A small self-supervised image encoder, trained from scratch.
Model: arch mlp_mixer, norm layernorm, patch size [4, 4], width 320.
Training: cautious_adamw at rate 0.00062, 11900 steps, batches of 64.
Rows from block 7 of a small self-supervised image encoder, named by matrix and row number. Rows with one number belong to one neuron. Each number is 500 + 25 x the weight over its row's rms, rounded and kept within 0 to 999. All counts start at 0. Numbers have three digits each.
After each neuron's rows are labels from the 100 images, of 14976, where the neuron reaches its highest value: "patch colour" is the nearest of a few named colours to the mean colour under the peak; "top examples" is what is common among them. Only what is clearly more common there than usual is listed. The data: photos of plants, animals and fungi (iNaturalist). In brackets: how many of the 100.
# fc1: MLP up (model.blocks.7.mlp.fc1.weight, 1280x320), inputs 0-319
# fc2: MLP down (model.blocks.7.mlp.fc2.weight, 320x1280, transposed), outputs 0-319

fc1.541:517500481504531454494500496505458516497539500507511513502544585500513500504534496495496477459498500526504503466486500498452499540505483470487476528496499494461459509500508505497490502496532532497494499513500442483536471510501475502493504499494547463480535495550428523501508504497470469514424502458512444491560460458500503500518488512473502471528505485445493499500505497456510488497500509507475499500473503499526521501524503500507524510452470482500501505472448496460445524499473504517497500510497489496505510468394500502492497454477498508444480486487502500502486512500511568472508492497523506499538514498495489507499454495438500506488531482506498532507504516498500491497501532487506500487553501444477516460508492505568477515500500489512481498512471490471499499487479546502506488499455473500514542468444478474484454513475515546462506452508499489480494491483500470501498536494508494545535505512500500508512507472498508508493486507484442428499439469480507500489495
fc2.541:504502502492518481501483507500501530498500552508468522481516497506501512497515502499522465423514475529501429485498504502503506499436480465516501508503511506501498513564489496511492500506554483503500502514503477453514522543507500504520459504494500509522514491496501498490512499524508431528479517517489496501462521509481505501515503505429525500510514535499577542527483518498498480511501428520489446505478501501493489504481443491442501504466514517505592525460502503468483414500489504494488532518500487514497477521480502504491505508503529496472513495498454462465472500486487489497447526507513543464512502487503476484502499494502500514498494506506541504499492503507461521514480491564510499466513459504508516499553497434572500500536495454475503500514504509524530503498517514490412523499514511514485541481502499521503497546505524519509499505528506503503441497482488501517489507505498511549497512513504507511503518515502519491503452509508458440465512479546481494436510
patch colour: brown (82)
top examples: phylum Arthropoda (66); class Insecta (64)

fc1.762:497524450506502472498469481466498530502503505500492478490500509469505526480490519473517462501469429502496465521505511534483459512486452483513463528500491507443514501506500511518524455497505522499500490502528465527503522529540487509480496509561523498475567518504496553495499470502498460489464479485499489466516476496499513504496474494483508475518486502492488497493506502505512484470487502503478469506525537452502503506524459478509499488449493505537524473478425505507409494499419448512499505506494439470483496502459494474501458501556488511488486511496475473454463490467472521514484494513483502453500482463501499508491465502428504474505520476490483509501536489472473515504489513519499454473541501444540511501489494467512479523486565470487499501505502503502526511500453499465491501497503485475502501448449480480486497485531502537500515519483477490497507573468500499501499450499499500533497499486534502478506496476483523517491533490497491518475461470493426480487491
fc2.762:525498492505498505491541502475491495515560492493441508498522502481496521494514483512409502496490535498501537495526511500486510519493533501506498485513497499551515499465476487474517551531474459497479487490504501587503447440504502510500414497502527480502503549506518484500535488496491500527516518527489518489531501517507499407509502488505454504570485508495498492485489428532506512501516491508505472526493510509495507513511470514453445496515526492528478503439546499513496429477498513521503490504500497503510501476511509535513467496485521502508500496529480499526478523555441613502499504476504493507520495525510529495502514496496501495504464507522502501526484524526516469508521487467474525496518535505500483544510497470500465510459470521504473503510499485488470492456483511484451471490507485498478493499455494500499526523501542527518514539499497475520511501513521509480511507495463508521486498501487500505508514526503497395470494499500503515474494497494535506488496
patch colour: grey (79)
top examples: order Charadriiformes (33)

fc1.749:511508493504492499540498527485511574501502494500442504493508461500498499500498572486583496515478499469498500493460495514495498498497500442503482500452477481514472492494471438511491501513580485491474496489500497514497478521499488503498506475503533521552501484495431504485472505511496500499499499501457531499503505489479452484497500500492567494499493487461503494501510594516493475496483504469472485495462499528478495438490499499491510498479508499506504502476496495501499425487507504500489496542477493484593492465432507513483494488509500531489499529485500498501496501499472504551500525561519480499502584492510503502483506502475577504561500495524489509509504505499501490456480496532442499499501503501503502505500491500502478503485501500481485500491493530478519609511509454488483522478524500478506506479522481512482511501471502503503546466500500486489500484502514501480506504540485486499499477499500501500501502493557496487502506504422483440497497496464501493494500
fc2.749:500390491494494493504512503488501498510501491547499505496504500499518509499504498493344500506496532497497519447503492495501492510532574503498496496516514507501500494502492505397501528501609482501496495499508497533498486513497459506506527478500501504476445500503499505538497498503484503498501561501497504512469493499503499499513518567547492499505495503499557499495499497509499498493501390496494496507490503503500533503495487511391513504500496499499371499491496510501500527484456505500507492505493502507498569489503497500490502505499498462498511484512509516513484508505500499494517429504500495503501500494498500451497521500499499498516440505497492505503499496500506493501538467499490506539512500499502494498507494513506498497492496529546491501494502501489502463503540503501504499500505497502504494512513516464512510509506539505500494501501481501506466500517473499536500501504494494464518500522502502500489501500500495593498498499505501500532501531473498503522498
patch colour: pink (39)
top examples: order Lepidoptera (39)

fc1.662:512501497505484498554489484502475492499493507457503498498488515495538474497490503492498445486499489486505478492499490494473503471487488482496493572489472463495471503538481517521497479496512519500508447500558490498489505578511471536489511512497541497499545531474447474493531471506486486500487481495502499475537516498455490490499500468470502499554511499493508536499515506493498434506438504487485468471504501500468538424504482495509476494501499525485534507485444481477479498492497482502489539469475446481487459501449493449471495499503499541465500502495440479442455501473500560524484520534517491482474514472499472516500471501496516489515539475497439496476539494483474487454468505525486447475546501500515503502501495431486479502503501476466484525486488584489534519499494488495504499487461502487499488456523456478498506491495495488463491489483493498496500501460493527512476464490490504545497496449503503499471500501487576504497553489460513502490512481511473467476508
fc2.662:439508510512426489525541508488527513496525486519499509532491492469512420478493516531532549601444504495500514471500424500480502506509474505465483485501505490495501498499507499493490520437504493464512500492482514554503482441495534515481483515500515501480494506507497510499463500464482501500496428500499509485537492454482493507523478476489544499478481480496306451491494477503503525497500492493497514493486464490537477497517531497487501468506486488483496490499500495477514563420491500515553493495501529500501498471504498481500448502516497501512496490496489507498542506512496478469477479509486505512500500459498500521489511486467501499506479505508499494496498500509511473471514516399496508478498489499493484511520537502489509501466506500500510462446491478484499502520553491468501507492503489500501493504480505503447492511503539526500501501497499492493525500497523503499513490501512485494501489499487490495499495500492482501488515493501515518501465489496499500485497
patch colour: black (53)
top examples: order Accipitriformes (26)

fc1.128:477525434528462477498502518479520541547497496499467473490470500466511555453444499501532496521470462454491481486522505498481500473465495491498453498511514479496506478544501518549499498495524488503509519476522463508525501515506491540494495497513510512477501497527466544488464482480462505491508493458488491478499447555493505500486485421496541473494500479486493503475502518497519492497493493475494500528499500479498499498512471501477469488484480564505545481497500497499488419493482445515453488527474506443500491481479498463501451506507493522493485490500428470489517493501464499488457479507487480494502501464497506550491469499448507471500512503496483483516501487496472511497481540528482432498525496451492501485466517469482500500479521500454461505459478499479516519513509488445482524481504496470518464500504480493500500486467462496473531512449466501476500506500505501496486507516492451499471498440506455442548497500540543512460498458495473480481483500472458477487499
fc2.128:501508477508488508503503492501469513487575516503501500501488481513498508541513504501500506439520526572508497482451505495500545477500549498503468562510537495551523496500486452502484501497511505531514504481499523477500539529500496501502484512490541500493551501508508505554498493497515469526502502476504536490500481519455500518530512514498480512564529496490495491519491498502477489504499504501501461489505471577480505451496496510552529526513500408502582504501527500500512497488501517566500508511464499481497513477499519500530501502415505499509565513467491480478503516517507541505498516521524465499501554493554470492510502500505535517487511512506499539492533498496521475499499505444487492505507492485488507512530473469500506567494492521488500507507496446533506495502495462475501456487508503483503495471471491479527494516494509492500549528496500498487414469502511498494481513510489502584473558513477465528540495517516500499509468448501474488484523498529516487500499
patch colour: white (49); pink (43)
top examples: order Charadriiformes (27); order Pelecaniformes (25)

fc1.200:465516446530493495494495499483502501502499508510498494500497514468519495499497500498509449491470414528500476504516498521476474493485421500501489522513526523500506499524495533513525459500492552489505474498540462505494535519544504547471500520521500512476555518498505521499476459493503443484424498489527500472498495500521537516517496492498525479507495496492517496490510475519535497453493490521475482496518548460503508549523481495494501513437489536571528480486465496506436514497422474499502530499488451499467498489490489508502442497544492500500498471503493490466455488488457509500491495499452495479500465483466487514499477500473486490509526499502490509499538471474473523487489529512494478462528510418510546508493510488513455505461578486494501494499486499498510500494494495500471518513501483470497504459429500488498487494504501511494489520479489500497514587486500499514513437471500496525514507490556499493493470503497531524485517485499493542494459482489449482495510
fc2.200:495498504503483440495546492494490486497544488501496504495501500460500494500513511514477500491492531478505522489501498498501525498463550442502502505505488481514503486452499432499529532511476406467502510487493513551502403546535499498477436500516504471501498544489501491498523517500502476529500584517364520489497508505479494448511496496500492508553482501490523501492475493512501482512479499492497506492497500513464485488473500519498454470510518496510512500483519493498520410485491515516504489501495516506499498497513524522494496499522539500500488503513397500505470539551497517503504503508499497504500500520542511497510516497503506504504469506506500497505508518510509455496500491484481512502501504512499475522538492493521510500484494512502494500496499498452525500438461507475469487473517490509424507527458489512482500524492535511516507499499503496503544519493508514492500491480492519525493477516491503504500500505519496371499507489464508504528498515500533501499508
patch colour: grey (77)
top examples: order Charadriiformes (28)

fc1.389:497511491500478491567494544484509520507501482506460500484496474490508488499478512467568498530488500483463500457508477497491500494492504480501486501466493497512459478536477457546497490532616459491484501494505494498500490513500494556499503499478508507508501485490425499489460508506485500498499502498473509499502514495486478489493498479493578494501476498463500508493512582504490477506483496447461483494438501507477497446500491499483478476442496561504550506491493502495498443467506499486445491552472499499565495481442496502452495503507500551466492507494486496500498499500462503507497503520501481498500538495491519510470501504460562499517500494504483474498508519497499498460464505572464499494502466498503496500501493497478476498481492499486463488471481581447502546538503479487460528493511503482524463475538489499458541495477502502482518488475493497473503479500483510481465489546486478498505476498499489498471503492537500500501500491430500456488486499472497475491500
fc2.389:496481499492496501501541508477499500517473471530494502498502498500498519504494499492362498507496527493499515495494499501499490487504501503502493494511513519498500495504488516432493518497650501501509476496500489540502495501487488505544533450500501501492406498493497497521500497513493510500499535498512501519472455504507509500522539574591432504492484510497526499497507501515501489496502366499497503530512500502500519506500502501343526509503491504491425500498503507498494547496486510498500479500484501500503519463507501504490496500500495481498515511546527514506493489501496501497502427502526487500493500501496500446496529498499501488496500502493486482530502490501492496500505496499493504514501499500514504487492496509496501492483476539519491494475501501485499490512518499501501500503501499500535492520499513451511519502502524511501489500495477511497432486507501498510503499501506499444549491502515501517493496500499496557489501499506498498515500519467498502508489
patch colour: pink (47); white (27)
top examples: class Insecta (67); phylum Arthropoda (67); order Lepidoptera (57)

fc1.530:530549493514499472548483500443499544557506500490471496490498505467522517463467510464563483506479465457490472494535505501501481481480477468499472508484502506464503480571478512557489482510535500499504504495558471493526450558524487527492501500517525505499511519509450513455513490500481478487490478499479477499503474539484503476490498464457557468499484500493500545491504534504505467491448500459463481507462514458515500462517468475500456485475499555518529493478469498491483455484482476508457489536477501497514471488478491502501482512496488548460474503484436448476493489481455503498481484561515487480499508470495501549467484510481535482501513483481463487510507494484471531485468534522462476477521499467496495496467498469503489500483502478461487492484493500462541584521498485458455507491500487479523491476493481495453513483496532522499507513468474496487500499466522500489495501527500482509478451477514487487512507496536533500481500480460489480477487486462475482470490
fc2.530:496511496491477451497522504493511513475552506501497490509490495523502537501534494504487517478541532500512512432508506497460529503506537454494507511527501466528515475500494465525503529524537482500477500501516512501499479502517503498499507522501500503495476498514506513512489487473503506516500511504465573494492496492498492466505519531524499500507504508481504500504500463495498502507492422481531474497474482545511555503501481541355506466500520468467506562497517487515528500497502507499514464470474513517500524467481500501539492512452535502511502488490491535528502516548503488503509501466484453517466486501524488492509538492503491504499495510527497526502498505519508436493502494440469522596499496511498478500561509527502499508487504580509434490502473467465495493499515491483499500466514484482489482510500495491532506513489517471493516502486521403490472511521489495513491498496466498499495478548445474534523500507507505495482458460481496504537504513500565469511478
patch colour: white (69); pink (27)
top examples: order Pelecaniformes (30); family: Ardeidae (27)

fc1.322:477501464511487481528499493492475496499493503476503481506464501481572491482453487488502460499500500486509468493499497497466506496478500429498473548486455462497494514518480500525489501494524504506513496506517490499503465585518498506471503514505527500480571518480451483475506482501457487498486457502470489479534494499479498479493490447466500476539503506500490529504514498501500471499451507484457483496485500460501512473510464483507486480498499523494525503488498495490492469490492421507482516506484498484487449473431467470473465504504502531443494497498454470481464481476506542517471488559487476486483488463488502523485495488465525429508537479492492484497524481480489498493502501522449430494543502469521503502488510448515444508488513478472439500467476553505554509517494479473504490502474481463509460440503492476494521503489497510479497496432456476501507501485503524482496464501493466529477478440496498468487493488499517493460538478481510504471505472502476487476507
fc2.322:483497512516465498533526508491508495499510470512506507495490515474513439463484516514481574638457509473492514476499472509489497501537534524458479505506523495511486458565497515500466495452502553455497469481540516545477461513496497559486501487507525511471518503492488504500508464472481492471492510489560521484501501488475497476505491473502506482499463495487471485451509492502496494493481481482491517453474518496485522499509527488477484488484463507498591494519486530482537530459484515508520488480503531500495486462552455488461436471535482515509481499501497503475516497509501507449527470507485495503484500493496470525495520506494500474525503499495460489455521479484500448449494509432485515499511498503510459510496500479491508482439501499517509461474492493476487517506514515470510515476517501497500502528493495531470508498508528497502495490498489506491535508486499504509500465499504499489494469496493475495431478505547531510513531488489563523544460550478505496501481
patch colour: black (70)
top examples: class Aves (83); order Accipitriformes (27)

fc1.403:508503471525502538480494515466543571512500488497472508504507455492497536499493497501551498504494457503509502493508493486503465423498478506496484499483524547518488498555405554525486506499501500505497452443519485516523562503498489541505526496502500511496499498499513509489480468491509505444489478431517532501499455537497463499499500484500553478499501471479463483496522505518487487480496500507488500527554500501501500499503502501499546532526463560537564500500503494500465498499504530496455473547499500441477500443497495518467437497500452497498500498497507502503509501467442499505500505501514484504514497426480463497483503515497503503504500506523500491509503459500518492462504494500420457501500485478499533549442513502458485501433510502461486476501509493494500516499500439480483529503516488471499487478499499475477482505496491463489474505498498510539479500516509487482505488501505447495449507463510500508556495498512523536491493500499484473501511501457495515500472
fc2.403:480499503486411409487501481497487499500513492500504491497440499498481495498510504504498504475497600433492486487498502498506555506501559424506501496507497426501522431490504499508511501487482511494494505470500516550497448500500504524501501461532477502499494498500500476503502514500503502515503509504488506449502507499501483477500495506550497499500491495502515503462516493503499502544494502445478506486477498501495512497523503510500490427501517477452577503507502455501530507485500467495509499443462506501512501475516499457497495516509502501541517523491496536512502501527502521502487499503487478487428506530564503494511507503505500446499508508499418486489505505513458483501461498499501513507493496511501492511537498529475506483479495522511504505427502465478505501501509467502505448495500500471502455542502494508502510471492492481501584506482498456444417498501502511500490499498503514497502463532499500526494466507501485478508484475474474500511500501502529439506497
patch colour: pink (40)
top examples: order Charadriiformes (31)

fc1.375:477489443524500482500497499499511491500493501527493491500494536481507481502503500495488492484497472503499494501507497505414480537494450499491483510547501506469453490504501514500499460495496538497502489501529463505483579512518501511474502501570505504440564519471490533505488442489476497500436499470525492496494469491510507527529523499501505494500510494467501490500511471496504446482497502501475498497552563499502503524530500507503537512477461505528502498490456483512397523512440485505500499492484420452457521530431504516467451490553503499501503477487500499496474499499494509499501503496494497495501481482490477507516480500421487512525528483503490526501508501474493501486490507492500495493535532456542554474499501499500471505491538500498475501510492499485496498497452525500492534499510493490499505438392500470507485493494492511447485497493504498463508595498499504520523491484498496516512501496509482497493508487500534532478526492496509524499458498498473483499507
fc2.375:495506506485492452477504490515501487498503530497495510502506481499500494500502505509503503501493495512505496500497505490501542502498530477509501541506502493530525483504509489520516558499472487508504484503495501575510483557546486502490419498552491440504540569503522499514501497505530475523504500514410499501497530505442500493514496504464510488538503505497533517495487443500459481474492499500497448501472497512495513498456450504498485492503534516496550535504549501501512446489499522523520497488499506511492485502507501495521527522571507483500506499499440497484467500504457541500481511510497480481501500495528501497502510496506472514499500503472526494500508514490502470500497499519505503499500501546504494530552500426504515501498511470501502508499485500484580496390490482500467499469554499510402501532449500499494463508495527501500499541526505465499516545485501505499481479437504510569482496520505500506496506517454508426498503499500505516505501505523497500446510
patch colour: grey (79)
top examples: order Charadriiformes (25)

fc1.595:537506505504508436481500474500438500499549499486520498497498499503485502498499497497493492451502510496509498529496518500472512506500507436508494512495470499454501500499506500500502498500493561510499495512491500494548497497484471496469534505505493498500518478500487501497522502500503467507448502498499500491634483490500503492492491507500490502551498497499497494498507499502501500508504563483503486512488495501532571489527497500565502484502580487478504499505456440500497512506495502499507499452501496494513500502451501466552505500468500497467492541503503500501502502500512668500500499499511506488490499502497513489497500500497500500500520462485496525531517506500502501514499479493507500503561499500496499504512481500508490604517500502503482526507510487500496497464474501499539467496454464499530500450455490491500489498495494501500570501505500443473492488489549469485499511499506500517505502509501500515551528500469498450500487518489423449500483472495502503502494
fc2.595:498575497505529571501497505495504566503476501505482504501517500500489504492505494500562460444504500491504496472495495506517459449468484526497488500487566519499491503503469505568499506499524456475499533482503500356512501546493514498509500494501520506501501489496497501475491497519503492464496492510500503504430500539500483502504500472467525512495497510495502501495495543500504494498503488517481498504505500508497479501498498479479505516497473532509581482501524500483502501468509507497360501610501514498524474496500502510488498490414500508473503500516502495502502503502499491504492507500516498501551501484494495525471501492493519502503494519556510471503501491520507515498501517512477499495500451509470511499428498499513500494497499500461500429501509492500505507495519500506454516513504505519500505495498501509496492511502502514510503495489485557501462463516508466458510541518500504491495509463513475485511500493512498506499474492510439438499529504509490546496508
patch colour: brown (80)
top examples: phylum Arthropoda (73); class Insecta (62)

fc1.270:516500451519501557494498508503555543537501480510493452499499488501502520499486502494542497555500478495494502481513500491498450463498497543496472497494577519511491500560480541503488497500500484506521507442530483503502573499499496567502506502501500500472499498509502508493494437495451503480508499412523499503499428535486511524480503462499562498501508493505494497493508500492478489497502501489500499506543499501503501496499506499497500546507437585499541470506504518505473482500502504500471444561499503464458498484495458490490475505500484499491497490500500499500500499498457502473500497501500470510529502419426499500469450533460500496500499490512500488509494476471509500497504498503487445500500501404512509505429504498491499498450501500498480487495500500499499507505494503475500557505526496503503500496500498490500498491500473478442490505483468547500501496501501499500500502514505444497446502435500452487520501489513538547490500478500503482498499502451495507500492
fc2.270:487500509497468429497493491511494507510491502501502492494437455503458501495501508512511498469503548452492462500503499499502539512516495417507504500500468443481505473498499530521525505460496540495498490498495496545542466509499496497508544384566472498519495500495502499502498508510510504507502496500509490455495513490496477489501474519517505495483493510501528504502514504500474486539500512460500500502497483492513521476512495500517512430509518479440562540494464413499490508492502489496528512471499491502525500485508499438501497501530478496501506533497505499490501502476499505499493500513500508493427502514554493489517526507503507484501562499486466492516497500497485501491492445524511502513480487529526499508529491503481509473504500493506507505442485415495521504500511434494505458502505515480489483504495484500490487497442479485488563493499530497493366498486542504511495493499520505501507473527519524544527444510499499465515470501488497483499496490516512479502488
patch colour: pink (45)
top examples: order Pelecaniformes (25)

fc1.681:504494452500503570516500531509549530522484483501468451499500500502501497500489501477604499563500467474483502490507491494500455461499502545494467500475556513515487480586487502550454489499499475502502499472538500505500533495500491575505504500488495498487501501502505500495487445503474508489529500434498495508501484521480523501466499443499628500501506498500511499488511505462471478480501500478496498501516504512500498485500504485502499517495441618494503486502501540492500483492503511499429449567499500496482495484497474478486483502502499500471497494485500500500499499500463502464500499500500478500513501445424484498469467524489528493500501481502500477492497465466509501478500500498495474499500500442510495512439500490500502491459495499500472489470487502497496527512503500501490571511549502504504507499513498501497500498500498478471486505503483548498503494499496503488501499524504469500471503449501460469498481491534503537503500480506526490499496507452492506499492
fc2.681:503501511507501458499486500494488521519483490510500499494455442498499512488501505495507499486497499443491472500500483500501497498498462417500500498495473481476492499502474531514515501463512523497505478499498492541585461534465496499520605353523492520519498500492482501467498518519505501499492499501501493501493502493500442466500491518495502498454490505500537499501505547501489482553500503468499498502500481491523532486500496493509519469500517483444525514465445453475476509481503496488518503489496479500513488486500496488488489499509464499499501517500511486489503500465495500501488502511511505493462503503521494498503540502500547474523562500489485486511499495494496504477494454547499501493493480512530508493500494499489500466500500488497500496441492437498527510509525474491499464502502521491497486492518486501483505500449492502501518493496508499500309486487532500508501494506515499475513489504526515522548457495502499488506463507492500455493498492501496503499484
patch colour: pink (41)
top examples: order Lepidoptera (32)