A small self-supervised image encoder, trained from scratch.
Model: 14M parameters, 32-pixel images, arch mlp_mixer, layers 14.
Training: cautious_adamw at rate 0.00062, 11900 steps, batches of 64.
Rows from block 5, named by matrix and row number. Each number is 128 + 32 x the weight over the matrix's rms, rounded and kept within 0 to 255. All counts start at 0. Numbers have three digits each.
# fc2: token-mixing MLP down (model.blocks.5.mixer.f.fc2.weight, 64x160), inputs 54-107
fc2.0:110126132084128128147128128128128054128117129146099119130130183116128126084117025126123041084128196129115165136016128121114074130147130128138134114129093141126078
fc2.1:130125124073134120097124127119140059135109142132072127141134159096128121128126063128060084117140143132119126128000133130122083128130125125089127132134127138129127
fc2.2:132128138088140119098123128121143077139100145130056134130132157102118124136135092128080095126147144129091110129040137135120093127131128116067128138137131137130135
fc2.3:129126132082133122080099128126150073132099135132076141127132167059114123133141092127060099130136154128111107127068132134117078129130127071059081149135130136127129
fc2.4:141129122095134111074104132106156090133094127129063148124133174054139125142148119128062103127128159115127128137024131172132093142148125088064113150134149138127137
fc2.5:132106105095130125106107129118140081129098124137096132126141168095122128131133096129043096119127149140106115127051128139129082136130129105070116135130132129126130
fc2.6:132125089097128119129123128119148091109080114155089134127137148097125127132131074131060048091127153129111124128039111141130081131132128117088126133127132135126124
fc2.7:130120128100096136161128129128133069071118112173074128127138175130127128093109045118096007054110158129110133129022116134129071130132141131136132129121128129125085
fc2.8:120110101102128133119133126128127093133114132167126120164129138127135122105127077115112100129135139135113129135082128101086122108135128148110131118128068131128120
fc2.9:134122144097145127018120112126129127159098171129107116146140144115127124129127119109085126139190128140083108121108138133072127096137127117030098147129128152124146
fc2.10:137127141074156103045114127085132127147075181116102129128135139078127131141130127066104128141177167101073124076116131135074126115156117090067103156128153175121155
fc2.11:130118130101150119027119126120206122140081143119098132131134156054123133143133125082057124134136164129087128073093126135113123128138123054021090148127135203119158
fc2.12:170115069102126128024123073126221125125084120125106136122130133056097134135129128061047118128124180128067129037120105194131122177130114077025080145103160132081143
fc2.13:158106022120128128034117094129157128128098119140126130128146124084123135142128128090065112129128147127099116064110069174130128189135125057026054153108139123110144
fc2.14:157101047117125127038083122129134129124120121152123123128166138110127132129111127126051087123127140155111091097082076187138126146128129080055069144107156082125133
fc2.15:135119090127101140093110130161128130069125130164094126125128108129117127126109107122081051070124134142101106128074097133129107130074171128071128130087129084112128
fc2.16:092103088130124131101142111129093112136119134143128100192126078152137122115126100128109128130163145146124126146127129094088129129129129181070150129129048114128128
fc2.17:118127154125154106041124121126129136178106212123130096130127129125120130137126130104101131150187138130094108121118149128048135091135126124043122141127130153120144
fc2.18:128127142117143127044132125133124128158104197109128123133131143127125126131128128117062128133180145139080111110098132132053129111115123117000125141128129130127146
fc2.19:124099119104161131073129111131155127139108139094124128136125144083129127131118127107085126142136158128094127073123135127121125128131110081044102147127157153121141
fc2.20:133109084112127127055129101138171127128088118118126129138128129104132129145116128067069127139126161125106129067123124154132126165152115125033102145119147137114145
fc2.21:164103041125128126066129114129158127127111114129128132128134126119138132134119127094067122127126156126124128119129100192185127172134128113029082158102176114110135
fc2.22:192079015123095128031124092129103140128114118132127128131169093126126126131092128097056104127100151159106118110111080184198128168132125124018105166059157088089142
fc2.23:130126071134071144105125129137063130095132131156127104114131101157131120127097118134078075085113134140100120140124078135129129130085181150054155131104129077129128
fc2.24:080119115129125130107146118137123101127129126153128073170127097151144127091120089129126115126146143133127168135118126085100125128132131181106162095127044128127122
fc2.25:093104141119140127048108123129114129173128160116134045153136110133121120128098128129092127133176148145087112120128141104028130071124126121057125129139118128128139
fc2.26:108104130112165121061118127125123128178130131099127071144135129126122114130101129128093129129161137140092118117128181106064128076128128121049125130154129129128131
fc2.27:126101123120147128053128125124127126148129131075125120135128129103128116126095124123090124131135128131111122126123157125119154126096126117044127128132127127125131
fc2.28:131113101118126121058134107121134123127112099076118116140128125115126118128105126082080126127127158128113132115131126151134125135130128128059129132117159130108127
fc2.29:143101080133121127052128107127132128126111108109128125146137098106128114133103128075084121143126147131126127127128109156171136156137092131059128139075143128090135
fc2.30:162117061145105121046127122122111137127121129124135128135162061132121111131094128102070113127100147138126121127130055160159131145133123127032117146058129113066131
fc2.31:132124088141083132122121144128092129069135129153127115122132068157123123120104111138112074090108137151117120137119090134129129125114192131098150131099128076126121
fc2.32:101122091129126131103179102143117100127133125147132058180119078170142128093115097131114113128153137130118143135109127101106128136131130185104128095128025127142116
fc2.33:087074099128161126065127128132097129178138158128135034135127080161112112129100126143071126143162130140093116125097162118081144120125127124029121124143089126177130
fc2.34:108086100127190127059139128128118128154164135101135059134121064129111113129096127153072125129142130142105120118128178127103132114123127107028125128168128126170129
fc2.35:129126085127145127049138125128113127128181124083129093142128057130128096137112127140059127133130123150127117127133163130127127117130118127014126130166129127134133
fc2.36:126124106127123127067132125128123127125123117103134099149118078126135104128097127122093125127126136134157128136143126129134126128139128135060128128125128129124126
fc2.37:128137099130098124051132124132126128125119118097139128138118060128135117132109127089089124129124146128188128154141101135162128135136110135062128132073149125063129
fc2.38:173145101165066117074127122124115141124116128112151113126128064146128120131101127083097122128077158128157128162105082168164130144129119139050137138062150132057128
fc2.39:134131116135053125131131129136082130049132149159129112119130054184125132126117121132135086087114129128111124127105066131124115125088201152096145131088128103131127
fc2.40:061070093120124176130156109131128101127128124154128083178097110152160127092111094127118108127168131128117178128091125078093127132134129177143136093127006121126122
fc2.41:053051033131149132060108130130118133146149125127143066131128052134129115114105130183055131133140121126114124128124135068078135102128128128052129102164052118151131
fc2.42:090088057129159127065093133127127128161195127101142092131124051127127111128100127197075128134134129136122124128138200106109134121129128095049078123204109127172129
fc2.43:118116061127150129043109153122127128130216108092142104131121038125123122128095128169090127128127129131153122141149148118125128115129128094037118120180124128134126
fc2.44:129143111143127126071127159107128129128146112094149128130126040117128126132120129128114128129128139128219118179162128130126129125131126129048130130130146131127128
fc2.45:147194122152099113089138134121121132128105126110138129130127071113123122139128130092121129133106150128228127157139110151132132126128101135059135142092160128075136
fc2.46:142190125166097094072133131119101131127115134128133116125124066130131115130123129100109122129092133127165128146125100148131130129130122148037147136073156131064128
fc2.47:129129126138080122129125133128098128068136141149132104122109084139121130109100112112129076087096130130103129129077104132123113124108155155107171131077132117105118
fc2.48:076097113111127172116139122165128081128132124146129040147113120151143127080089087138103105127142129139115162128049128097117128132131129133130128081134051131155114
fc2.49:057051051128160129068121131131127130150169124127137075130115037128130127118101128177081128130128116128128128122118141091105130129129134102068099108172071129162128
fc2.50:078088045126163137077087137127128128130182121131140106134104010123128128125125129184101128129129117133134124111142138098125131127131146106059088104171111122148128
fc2.51:119131065130130128080126179124130129130170118106143130114094027121128130135120129154107128134122129131173119128141149130125132129136130082068089128177130128138130
fc2.52:127161071131128115061122160124126125129163111128166126123080014107125140136128129137127128139113124108215093136149130128123128127136123129035126128163137132132128
fc2.53:135185109142126103082127153115128136130126128138158130131110029115134130141129137104127130139088123128247120140138128131128134127134097135056116131126163131110134
fc2.54:145219122150099112106128139130118135124128127144148113092118037132129131134125130096130117129082125116174128147123119143129130128130128146061138139104161129081129
fc2.55:130142129134070128130130131129125106056121136151118099121127107131119128105086083114131056082087129128126133132079099131125089126114165144128146129102129129117104
fc2.56:065122128125128138131137130132136070126138119150141044128118110140138129055096063152128065105128128127132145129069132104128103135134121136144132031145050130151060
fc2.57:041115118114128148128131137133138074128145116147132085097040068128141137078098075145129073127110119124129140122082141096128120133147128127138124000148076133153063
fc2.58:055128101128138130128138143132141104131161101143149113073000048125139152116125107144127105132103121115140135122077154087128130132148127125133120014162116138145096
fc2.59:053131097136138128129130151127159089130154108139143115075000031108130157122119108132131106135097115088161134128079151087131132131132127128126129028154128140131091
fc2.60:072143115151128128129134136127142122129137127140141128071000024127125156128126121128132112134090115106153134130085132090133136129136126133127131027132133143128108
fc2.61:094148122138128125130138140125151110109128119155141130073000052112130169132130116123132104131091116107152144129085130123128130130132129134132171064128133145125102
fc2.62:115148126137114118131137147124132088085129100157141124075029063128131157126120089127132073113050122117151151129078132128129096128132127133128135079132130144128084
fc2.63:128139128139092129131133132129119087070129125154130083126107114141132117094091066127115053090080125128138135144076124132131098131122134148133169104125128122123071